{
  "kernel_size": 3,
  "init": "kaiming_normal",
  "adamw_lr_other_params": 0.00081
}
Rows from block 7 of a small image embedding model, named by matrix and row number. Rows with one number belong to one channel. Each number is 50 + 12 x the weight over its row's rms, rounded and kept within 0 to 99. All counts start at 0.
After each channel's rows are labels from the 100 images, of 14976, where the channel reaches its highest value: "top examples" is what is common among them; "colour at peak" is the nearest of a few named colours to the mean colour under the peak. Only what is clearly more common there than usual is listed. The data: microscope photos of single blood and bone marrow cells. In brackets: how many of the 100, against the usual share in percent.
# convs0: first 3x3 conv (model.blocks.7.convs.0.weight, 144x144x3x3, each kernel summed), inputs 72-143
# convs1: second 3x3 conv (model.blocks.7.convs.1.weight, 144x144x3x3, transposed, each kernel summed), outputs 72-143

convs0.109:61 24 51 57 57 50 46 55 43 54 32 46 56 42 50 44 71 63 32 58 30 34 68 52 54 44 48 50 29 79 42 67 56 43 57 56 29 33 44 51 43 49 46 41 56 64 46 41 46 46 66 33 45 42 52 47 39 28 55 55 56 47 40 43 53 47 66 42 34 48 51 56
convs1.109:68 48 48 42 31 60 52 48 35 46 55 41 58 83 69 60 47 56 45 66 42 71 63 40 54 44 53 41 58 46 45 49 53 50 51 55 44 34 37 61 52 59 36 40 53 44 35 38 53 50 83 52 60 52 43 47 46 43 65 49 52 53 66 39 58 33 60 61 45 77 28 42
top examples: cell type: erythroblast (40 vs 14.3)
colour at peak: black (71 vs 1.6)

convs0.91:46 63 37 47 29 65 45 32 77 60 29 51 62 19 53 27 55 49 51 59 36 46 38 40 48 66 61 66 38 46 55 33 71 40 68 53 35 43 53 60 48 41 34 45 56 67 78 42 56 35 46 56 50 23 37 59 39 73 75 46 61 38 54 36 61 31 42 47 46 39 61 61
convs1.91:55 48 67 40 61 56 67 53 51 77 73 38 47 41 44 37 53 39 51 33 73 26 36 60 51 46 44 20 42 47 70 25 66 49 41 52 43 65 47 40 41 45 45 51 53 59 52 52 70 42 45 65 55 53 61 48 63 39 58 54 61 37 42 53 39 48 39 52 55 41 43 54
top examples: smear: peripheral blood (100 vs 16.2); cell type: segmented neutrophil (45 vs 20)
colour at peak: purple (75 vs 19.2)

convs0.134:51 88 43 48 32 43 49 60 39 57 57 47 44 41 47 41 46 56 61 57 63 53 40 85 48 43 29 47 58 46 51 50 44 63 33 61 53 41 39 55 43 51 59 46 60 42 62 46 47 41 34 45 43 54 45 75 20 39 45 46 53 33 33 35 35 46 66 39 60 36 77 56
convs1.134:60 29 50 44 39 56 54 52 47 54 60 53 48 52 52 62 55 33 58 44 58 72 28 42 73 37 70 48 47 42 32 52 42 34 64 45 35 44 33 62 62 58 25 54 59 59 55 42 76 38 52 41 52 38 55 55 51 34 38 43 31 72 63 70 67 30 39 50 49 63 31 44
top examples: cell type: lymphocyte (40 vs 15.3)
colour at peak: purple (42 vs 19.2)

convs0.15:43 41 26 48 65 37 37 56 29 31 58 55 46 29 52 39 53 52 38 31 39 56 73 61 56 49 56 62 44 50 68 52 34 51 58 59 28 33 38 47 63 55 62 42 37 28 45 66 36 37 39 43 43 58 36 73 51 56 54 40 33 61 42 47 47 51 41 45 53 48 68 58
convs1.15:45 66 57 57 53 44 59 56 49 40 49 58 35 57 53 57 24 36 61 34 46 69 50 47 54 52 48 55 44 54 53 34 63 71 47 61 65 74 32 59 54 50 60 55 60 30 58 33 58 48 68 48 50 46 43 30 78 55 54 10 49 58 69 46 67 60 39 54 47 40 56 44
top examples: smear: peripheral blood (100 vs 16.2)
colour at peak: pink (95 vs 22)

convs0.142:48 29 46 63 55 42 31 57 47 36 58 50 51 52 41 31 40 49 54 53 33 48 44 39 45 54 72 36 16 44 43 25 29 66 62 37 38 41 51 48 40 38 57 45 54 50 26 47 47 28 53 37 58 45 45 16 49 45 26 46 33 51 68 39 35 29 37 58 51 59 46 36
convs1.142:61 34 64 28 60 48 45 54 45 57 54 40 57 53 65 53 52 42 56 64 59 47 35 43 76 52 54 71 42 61 68 67 59 35 66 48 79 69 49 59 69 69 53 35 40 46 46 63 47 45 35 59 50 43 37 56 64 44 55 44 49 46 62 54 64 69 74 31 41 65 87 38
top examples: smear: peripheral blood (100 vs 16.2); cell type: segmented neutrophil (69 vs 20)
colour at peak: white (66 vs 24.2)

convs0.111:38 42 78 47 68 32 76 34 40 44 58 35 53 35 43 41 46 28 38 36 55 51 45 61 51 69 33 49 52 52 53 39 39 52 26 51 47 35 40 48 53 62 45 34 66 51 68 54 50 44 47 47 37 53 45 40 73 61 41 39 47 25 47 31 49 35 62 55 53 21 68 55
convs1.111:57 54 63 71 63 74 43 47 46 47 57 52 50 35 45 38 31 52 49 56 53 52 47 47 24 66 41 63 66 28 32 52 39 43 34 43 57 44 55 41 53 51 43 45 55 29 47 43 31 42 44 71 56 59 32 52 44 61 52 43 61 68 46 63 49 45 51 52 52 31 59 43
top examples: smear: peripheral blood (100 vs 16.2)
colour at peak: pink (84 vs 22)

convs0.53:64 59 52 60 61 43 49 47 57 58 44 51 72 57 69 51 67 58 49 49 52 55 58 81 69 53 50 56 48 74 44 50 32 47 33 55 45 48 53 50 29 56 40 29 73 43 60 75 58 47 49 52 58 47 44 57 43 75 55 37 35 45 56 49 30 54 61 44 53 62 35 52
convs1.53:36 69 44 88 56 64 75 27 67 55 45 57 81 09 48 60 53 43 60 52 32 43 63 45 51 59 58 49 64 34 58 67 49 42 48 68 57 51 53 30 34 56 56 49 77 42 60 54 45 49 64 54 48 49 51 54 37 53 55 31 59 53 44 53 48 47 64 30 40 40 35 63
top examples: cell type: segmented neutrophil (40 vs 20)
colour at peak: blue (27 vs 10.4)

convs0.99:44 52 34 48 93 51 57 75 51 70 50 57 65 54 57 58 50 28 60 61 49 45 61 51 73 48 44 54 58 80 39 55 32 53 52 54 39 46 47 50 42 47 74 52 38 53 64 43 40 51 72 55 32 45 39 71 38 53 58 51 33 53 45 32 41 41 76 51 42 38 45 52
convs1.99:46 15 47 54 55 49 58 47 60 81 55 37 41 30 41 57 56 23 40 46 55 47 49 61 51 56 59 44 60 35 49 43 56 57 57 53 55 54 75 20 64 57 51 63 50 34 54 54 30 51 57 49 25 53 61 63 27 50 47 53 60 44 41 45 46 48 46 47 69 69 36 60
top examples: cell type: erythroblast (52 vs 14.3)
colour at peak: blue (59 vs 10.4); black (31 vs 1.6)

convs0.60:28 66 39 52 50 41 35 45 58 51 46 62 60 54 53 53 52 78 48 25 40 82 52 49 50 56 47 66 58 50 48 41 43 61 30 48 71 48 72 35 75 59 36 49 52 55 59 50 43 71 45 29 32 72 23 33 54 47 33 71 49 35 60 48 45 45 55 59 55 60 61 61
convs1.60:59 34 32 56 52 65 39 66 44 62 48 39 59 55 40 44 52 46 44 64 49 41 61 50 46 37 49 37 28 47 69 64 66 49 52 54 72 66 40 55 20 47 52 49 57 60 60 54 39 25 51 36 56 45 46 41 40 68 43 32 63 46 55 50 72 62 36 49 46 49 70 55
top examples: smear: peripheral blood (100 vs 16.2); cell type: myeloblast (50 vs 1.9); cell type: lymphocyte (47 vs 15.3)
colour at peak: white (57 vs 24.2)

convs0.117:40 81 52 62 83 48 35 65 53 50 71 60 59 50 60 62 44 61 40 44 52 59 49 37 52 50 48 59 25 75 62 63 36 53 46 48 43 34 48 45 40 47 57 50 53 53 45 47 63 53 64 37 34 59 44 44 36 47 43 56 64 49 39 41 40 28 59 59 44 57 30 46
convs1.117:66 47 40 76 42 51 70 43 45 62 57 33 78 41 50 46 42 54 56 45 29 48 54 49 72 58 87 41 42 48 48 63 59 51 44 58 48 62 60 39 58 68 47 50 65 48 61 44 73 45 63 38 36 62 53 63 34 56 56 53 52 67 58 52 43 48 65 44 14 53 28 63
top examples: cell type: segmented neutrophil (41 vs 20)
colour at peak: blue (60 vs 10.4)

convs0.75:46 28 72 44 47 47 74 58 86 45 49 35 56 55 48 62 56 33 52 52 53 26 66 63 41 71 73 50 50 48 34 25 62 42 46 52 66 81 36 46 31 59 50 38 53 57 53 63 56 70 45 33 57 30 38 46 69 46 75 45 52 33 30 53 57 44 49 51 45 62 63 56
convs1.75:49 70 51 34 53 61 60 66 41 78 44 44 59 47 37 75 59 46 17 26 34 19 50 63 48 51 65 28 37 63 50 42 59 84 76 35 61 49 49 49 47 41 48 51 55 51 44 46 37 49 57 54 33 62 47 63 60 27 53 70 41 61 37 45 35 55 41 50 43 63 62 74
top examples: smear: peripheral blood (100 vs 16.2); cell type: myeloblast (45 vs 1.9)
colour at peak: purple (96 vs 19.2)

convs0.84:52 33 45 52 57 46 45 82 47 66 57 52 53 56 45 57 27 60 41 39 60 48 44 49 44 50 51 33 45 48 50 53 49 47 78 38 52 47 46 46 54 48 36 25 57 45 56 52 68 46 74 61 39 57 44 48 51 37 57 46 58 58 38 42 51 45 62 43 40 44 48 44
convs1.84:66 30 50 56 38 48 69 45 67 47 66 42 48 67 54 50 44 54 48 53 39 31 55 37 71 54 63 48 62 49 54 48 40 60 86 76 33 46 65 31 64 59 39 44 53 31 27 59 43 44 66 48 40 66 68 56 42 38 39 49 55 66 58 34 51 33 51 43 40 56 31 60
top examples: cell type: lymphocyte (35 vs 15.3)
colour at peak: blue (59 vs 10.4); black (36 vs 1.6)

convs0.107:28 40 47 59 43 47 81 58 54 40 49 14 59 47 45 74 54 49 66 33 36 22 33 56 51 47 39 46 43 60 31 27 38 38 45 61 30 57 32 55 41 40 51 62 47 59 53 37 55 28 61 51 56 36 45 39 48 44 68 40 51 55 47 60 34 65 41 39 50 52 37 46
convs1.107:60 42 41 36 40 48 52 53 50 76 37 47 38 78 52 56 26 42 32 73 40 28 38 48 51 48 50 53 27 36 49 30 58 61 64 65 47 41 53 66 43 44 38 42 55 48 50 52 52 57 50 49 64 59 59 51 46 55 61 39 44 42 48 42 46 35 42 61 54 57 47 59
top examples: cell type: erythroblast (40 vs 14.3)
colour at peak: blue (43 vs 10.4)

convs0.120:53 30 51 52 25 50 52 40 41 42 54 39 53 45 40 44 45 41 52 52 57 49 46 54 40 45 51 54 51 51 42 49 68 66 35 43 56 36 51 44 55 56 50 45 46 47 36 63 48 43 22 42 50 52 44 38 77 50 71 37 47 59 26 62 64 43 34 49 43 54 44 44
convs1.120:48 65 57 51 43 45 31 59 61 48 55 69 50 47 78 44 37 30 56 64 51 56 54 53 57 28 65 55 37 53 66 47 46 72 61 59 61 66 57 63 51 59 48 42 64 57 55 54 47 43 44 51 29 58 59 32 42 36 60 25 66 45 41 34 62 49 59 48 54 48 40 61
top examples: smear: peripheral blood (100 vs 16.2); cell type: myeloblast (32 vs 1.9)
colour at peak: pink (90 vs 22)

convs0.17:43 39 59 52 59 60 41 51 51 54 75 54 49 44 41 56 45 30 50 45 62 64 59 45 21 44 59 44 77 47 47 34 19 57 62 42 27 40 59 53 44 64 50 60 30 60 32 36 44 30 47 50 52 58 52 60 65 42 36 24 30 52 57 51 36 37 57 42 38 23 30 36
convs1.17:57 50 66 39 44 61 59 66 55 68 27 57 49 52 53 55 50 43 40 40 40 34 48 62 48 23 58 58 36 53 48 37 74 58 59 41 43 30 51 58 66 45 58 63 45 34 41 44 51 62 60 69 68 40 55 44 80 79 33 37 48 34 33 33 52 71 38 46 51 51 39 49
top examples: smear: peripheral blood (99 vs 16.2)
colour at peak: pink (84 vs 22)

convs0.45:31 43 48 55 55 47 48 56 65 56 56 46 68 59 58 36 55 50 76 24 48 60 50 50 32 46 59 35 57 50 54 44 33 28 48 57 55 42 59 74 47 69 39 28 60 39 60 45 23 50 36 44 36 31 38 65 58 47 50 55 43 64 53 66 25 43 43 51 68 50 61 55
convs1.45:64 48 65 53 42 56 54 60 42 67 56 47 47 48 67 52 38 43 42 46 56 53 53 34 73 43 45 67 57 34 47 57 62 89 52 52 41 45 48 37 47 30 61 59 39 42 69 36 58 39 82 63 46 39 63 59 47 36 55 49 41 51 42 54 40 59 53 26 69 73 69 55
top examples: cell type: segmented neutrophil (42 vs 20)
colour at peak: black (51 vs 1.6); blue (29 vs 10.4)