Weights of a small image embedding model: activation relu, widths [96, 144, 208].
Rows from block 9 of a small image embedding model, named by matrix and row number. Rows with one number belong to one channel. Each number is 500 + 50 x the weight over its row's rms, rounded and kept within 0 to 999. All counts start at 0. Numbers have three digits each. After the name is the row's rms in percent of the matrix's.
After each channel's rows are labels from the 100 images, of 14976, where the channel reaches its highest value: "top examples" is what is common among them; "colour at peak" is the nearest of a few named colours to the mean colour under the peak. Only what is clearly more common there than usual is listed. The data: microscope photos of single blood and bone marrow cells.
# convs0: first 3x3 conv (model.blocks.9.convs.0.weight, 144x144x3x3, each kernel summed), inputs 0-143
# convs1: second 3x3 conv (model.blocks.9.convs.1.weight, 144x144x3x3, transposed, each kernel summed), outputs 0-143

convs0.137 099:483454481534618488495543430508522525537527457587518432418519505456507488512448501527609485572416541518540496495500500528536477570505579532453535534488533635513476470436404489601459491594502420561474512500572516503454429444480440566452490540455407583501537437543514445383475546590412643551444508532474499454543511520508559406525492434469534536579459527486462428543461439497471459543505505499456429437544534503454542496458511448483511
convs1.137 098:404483459544588548487557485429494559558458624501436495432547387520505467515511501476561509508531515445451454493453489481574519444448465459420494385505521638514450568534501418491459515520496464473413494478419536456446518487501463444460543515520600534481532520528528503477548464555591458517568449470461461494502495523449546464528528565451441453498464466588672484541425522488478501446521456539519445538559562435500460560544457556543398
top examples: cell type: lymphocyte
colour at peak: pink

convs0.42 099:468513527399460505547535540498472417444572539513520444518408530574483540499502381505550481539502583452487563493532558536492495447466440419594497568465426542411474485437619508558444502489522504564520475542507558517534517398495493484434540464483613489523515576439438487460512527480511599473467569522424445488462515431416524487469451425489507458474431515465436471487435493579548370473537536457563459466397470487515609512487473504525566
convs1.42 095:495414495409524505508400541478440563486526515495443489480402404459524533633425521501570495616449479520525475474531443472509491584478536428501488437453521446529470536471597474381550581459495541489495536564526486457449469507438550533455549512468491512489460514493531550521456421438487461546467455506607466500529484572495544489524440637517473487535496458530661451518558457515532563425476451534400451477564512457454552456513510486576506
top examples: smear: peripheral blood
colour at peak: pink

convs0.9 093:440466486476474469535467512439540461505488505530475422479504601522530465483589439467619432518518503483409540460507441522497455419431539629487468497486482441519482489522436507534389495431527512555519513499519447509493475478586515496486432468421483482517489518503598497505506616498443499448469457529507509482463516632490509487426335560519590475512506404527422458457527504494372425467520498474478472641507569488591550492484511474485553
convs1.9 103:382396474437519476515462588571449563505581483519515552467527432483572512572520516519597604481524529516521487500471561480456445537435567446514406547544530596467458548554502572516487504434542507440509392518554522549469484479482476583419550530444502524505525545525551484484520422481482504522505406538524585446492575503502505401593561474541586501501426512514519538495451530431483423537430530413537396500549533418593492458486489478458458
top examples: smear: peripheral blood
colour at peak: pink

convs0.34 116:608469457349497461474527532391492452494513446534466540470502498422532460401506515365521452473474561514400481513428468476478456445452407457402532449493486510433430460439501440464584567492518496489497438474520468469567502521562461509601493479528450465456541473447499528482509534449518464557484550488526563505500485459567484450616539495553563421477578469511447507502560424441505491449501456448469503401430400506496528439469485424456580
convs1.34 095:579504438405497510529481545585495415417499520541503448482523527445568492452538511478505508502607480490454542478500477526472538549513583471566420518576519471498520559507410542460411553603480440559507529517511462475612467493511538546466528459473426444568556486454484467488534511591456509567628410430509548474542501544457537549463493415498567530483522572515456544485581552574486442504568517494530402497480596482583462414524555448519390
top examples: smear: peripheral blood; cell type: myeloblast; cell type: lymphocyte
colour at peak: pink

convs0.51 099:461517529482512495473578460561492467388490530476526444528494522546478420598509436501559409495477485539542504510502441515535378576524470542417424570495504596526573478487476503513486417604559516473521559512499562486524471461521527530456570583483426574575565461558496394429505426671455581490429497491495513425532487446517522419492450506488452483566472546526547553544445537465533522526503595483505458454488435506430526568498453532542435
convs1.51 093:404447509479583645504459501548504470516425523513435470492582491553543490557518474488536555445480564484416423552514491588476561426415517519531484508488534545559503590523531455528530432480469471472431426382489513426578513512505490511508561523472454604486591561480475486462535522503547424548374458521498485483403538516550598433510549514513457483579428523567519439544451554504433470512520467546498445464559441534521487556560481441540402
top examples: cell type: erythroblast
colour at peak: black; blue

convs0.10 102:544465557476520490551523482456530524478488482548458480484532491462428455509485475482511472519421462601424475501406432511496428488466573531448510470442556471570450612570465547516473488555489429565513576517460458525486490457471560449518542552329399549384483414491498471477459515494458444527491528450461521464450499480403531481546469506570453530584505504429463544436537495466450530538425580445478489487553485529446465501492692553472431
convs1.10 104:431476469375513548522533523469507462558517622533479474478512550627505372547471431538441531415541541492457558501461475458551528425499425495416448548538510583483456420370612594520478557474479500490503361525506548524538472504482423510507567510565476541465477538479525496511441511514625516472524469554467512439528411415516621468505555451469505531455520537446472538475465489520482566551484521517477443556499455551522487502561497463473479
top examples: cell type: segmented neutrophil
colour at peak: blue

convs0.123 100:445512521551626551539506515496418444457440553460562468502490587535457574502474428431508442509431467561374437421470411531506515511517433517450461612498543490538472541567476464531531559529476473551517504396561480457455458402527564544540526547412476485507503448377483460514537474501487453533430453525473514499503511503415506490444451490501523449549485559476589509487456605458427554458479460465637556525558521433541489477535482544592500
convs1.123 101:491504471463492539448483458514540562555483665540465522507568447495446465564499479555479399413491538456473478472482465576519453461479521507443451404541438578532519459490576402558482573521477459538502420457498520480511503496496466450541487536641486506465501504486466528533460594471504544468542534424486497451514474451512615435559539514445462461562531549629618487533542619502534548526488583551485498454528451548537487555603442442535487
top examples: cell type: lymphocyte
colour at peak: purple

convs0.92 080:515558443484514425510454524443442489515461496471564541593487458489380494500396512528510543452441459419459511484539436496407499549477496593429398483442464454475457478518569481501554484476573445531473491435506446443442482521492540442458363450543447463560599579393486521496499499498653527508517510530504551469515438515450404527490486570462623544505506474501496517457522512512435525411494365528476558550481524546547540518523459491499546
convs1.92 108:549455477594438470578424487472466530477517491489515353495468461408516569452501512523497516527543527520461502461496483489514490520506565589511542579486515499437538487507505479463420433536458463535509536398543565576366488474538504455485439506603474511368530532512551513533525557484566511488502417488466609573496495510494577544440571507491604505542538398542526507502626481458489351470523507483562510445489466554603492477482527462450505
top examples: smear: peripheral blood; cell type: myeloblast; cell type: lymphocyte
colour at peak: white

convs0.142 111:588484477458464463398446478488475534525508505460501568516482490538546521508470432509539453529525542474604522574456504489464488611493579438567599590526509506391549432478531498471500611481467526515577503506432681471527499515486456524485440502614481498494470462501430489478483471472529514455555455539514530476507462439484608465529650546473569434513490488447554507500606480571550518475563507459527601466490499483424509500496416538477425
convs1.142 091:569468499515514606475535512463499466494457574466556514547541554441536508458486537546459509516418466513473554473528449502455545484458524516481567542565551449542532518537529404407531494503536490494307480506469542482346463551516546512474507458500412495571528519520515549470511416535541436536392536525545478534561472552525462528428417507497533605453509443439450474543536437350519550443488491463454492502418545457580565411493507490449493
top examples: smear: peripheral blood; cell type: myeloblast
colour at peak: pink

convs0.27 090:551454467457621482542512514459423460426460595477557430496491525527545468470483457517487491426444430534442621492488496539489551459548523510489414591499592542552470579559483588503402475496434469409481622424510475524520533543481506487472546565546435516492546540421484523490524544562495582503464441491451488544487526456491392605459485503522500557536459570409509511530541522489486414406386455518455472473453442441436505524493547467446521
convs1.27 095:498445458504477523492520466565468534518519504534490449515499423534548451543426381529534570450527493601521511495478488470466512496486490530494569474491486570409504482509564590613473497448506599478517429527488527484506502492524466524449623547504420502413439562497444515393475477498450459417448524601507527465510424453563579557426518537562528436515499513394497506485520559479501472561552557413557404435541441540501532444367581469584486
top examples: cell type: segmented neutrophil
colour at peak: blue; black

convs0.32 073:517517525471585527537566507588501516474528538449417461425537490534495517438414622520617504489498517441520435561499477489544476503535495545512533448445546499553505491490497529473572548482514536479457471580388419530608501553564449584533462494516522468515540487608442442539566521534510553442482489447528519530528371579452463518461615468577511414461510493534525452455406469475457546452581507531487538579382434488478564544590502487507501
convs1.32 098:557549521475456527443472502510416472507502580439475430488519481495465464442570453516551474548472534544598519506530465479483496502459586348538477486530582425516385480447528469554616526527534508577425486584536430478483538439429505465402515542533564449493446489533486499463511420472519472500463512554480513435372551565505553581573476493462541563551557492487518476396536488538551557469516355463481520531538486587511477471454514464529407
top examples: smear: peripheral blood; cell type: myeloblast
colour at peak: pink

convs0.49 090:471578504589445488524513600456467429541512547527466479503509487560522458537379499604499491403480557472520540440540570443450503564473483523527511477537452425526535508543532493440499422488556461539423585519504450532543488455497514455386435473483627496520529458529466520530490468468466543430456514492516495444511430593445569457440484510533589611463426446502482460516432437601494441495553518621504450519455562546529468459421475427589512
convs1.49 110:522444539427541522607462536540438573443596496436533525434450552563455556602495454361517487541580546592512565542481512456429442512442477456537530548490484454452398525427531554516524521511523479605518466452486518528385529468492546414466517498566515552445503566561499521493478501453570437503531471437534503505593502521476574501534522446463466518535465416466593535482524447477498474432460421536559411505480506459579489438433562536489564
top examples: smear: peripheral blood; cell type: myeloblast
colour at peak: pink

convs0.19 102:589455483575487535442455479508515509503505521486585517504505535544618532517556529431521418571543538531548497474488530514511465538504571430537505543473479618461520403456506500559589499507465540515533465458486631466462592448532462497503528515664464505428482449504453468478490519554439463466523544555505470490465611461464590484490563501455445398624452510547460490489473571516599483492580464465597503487546488420461422487516439495433461
convs1.19 117:515479376358520476488478442488494543485428502460446343563493494456579506486529457506492500475476589429501444511497498545486483591516546536473513389499466478502457544519510501509513390506422544563473497445431349457398540420555453508578480453480541511446541470501504479472470503496521492443512563445519541601506522526504573507394436474528506498516413455496549447525482512399558520511488425574576529556510587505500456428477519465470483
top examples: smear: peripheral blood; cell type: myeloblast
colour at peak: purple

convs0.131 121:433531476450537481485450601380426403520430539521539484401449590549461472443518447506509449617462486486375478481516432543622406464472536511543497567566503540511426511533479481561510420598527458513482518489499545448416495463491539588445457590543557504569571503496502482479560473509549538514507460469482501639496575465508517509532436504492499529528430472513538459433485587543465468459598491529572476477527469496465447513451482429461508
convs1.131 103:504421376430542452496541376500544542491468571422413582456520351506541512501438472505528471533446484568477543513459554510599551535474532507557440372550480616416513537580585513480546445498524527506527532500452477488493542465493502515463534494459383559411439506522468516514415511479497508537506571498503459376545449522479523441473519486452453495447454481431508525429523620437546572512499542543527497534466502526516493502457557437502486
top examples: cell type: erythroblast
colour at peak: blue

convs0.25 102:559567550559471492437480538588531646599597491547515588506584466576459482475521570555499542521565424549550527497575568467499492605525526458579543546492510541475619446519442514458420507532520570509574476523536571494550537461469502571530482512541587420558483466538425519464491560455513509455566497524527525489539439536478608464469584618488472519506457564472505470535498444576600528520520552534453554558503553503487506498498474526528439
convs1.25 110:577475510452535553466421452522440514503520498450499388515504473529557597548477442447523480452394560547640534592497453502434461528551493524558577507439383412503458469518457393503526414475450418524518477436493511534473507492495493516516498497486599427487508514469536467551473509481476501453409536373605480507551509589524493502510420545535558482466505481515493465547522479424469536560493465499457521493433495561350503441514522558411482
top examples: smear: peripheral blood; cell type: myeloblast
colour at peak: purple

convs0.124 101:578518512476473477478485474543593615553548514457491551497522468527477489517490561520447562508515555509611527422468476470522498484479461441476637490496508504516567523517614554495437630415576458464613522456503551496438457498486503489557586538502566475517549524498596516478486442528522546438468427481507521509507432446476554456641602494492478478504484495463607520560577506518521603559462549514539554603516481454512455506585491556564484
convs1.124 106:517568496541500492488534467458465500446464555445574547522496554545553550462415373494482535570494460484551464566470520535451591625458510536506529502472584471458532503609339483472451444449461478529445547502473433452408424508588479523509556476418434467490486472550606463461546463522505575546498564436456538546486430622474492499460447474490559468433482523483551449489537454530562541441449512478468425492460419520513484465480545485605529
top examples: smear: peripheral blood; cell type: lymphocyte; cell type: myeloblast
colour at peak: purple

convs0.20 097:411514563467475479541491495464473404530484517493516461512537553629477483528427430528490500544446571458526553503470466627554510540461510451595456545489489542412547465545581517532452416523439447423480451513498393529533553558409538566407438512509613526531549558425464439466590439449477531470500537535483568597488581447483545507399445467456474539548496500546586543542481534509452499424461518544562496427557484499477428497472458492506511
convs1.20 093:496445487470453558483485469525516506477512444559416531484478371512520495475503457533485539384499496537504479455534561615604532549530471490612567316457519558442513501494544537599494444516487525509528495413504472476486555488539481526519531503429415508434448571561474472359444481484524529520455510470531455470517453509570511578519501542522498457543512496472503534544495604446542493482513575458486445477538450530461442507405584386586439
top examples: cell type: erythroblast
colour at peak: purple; blue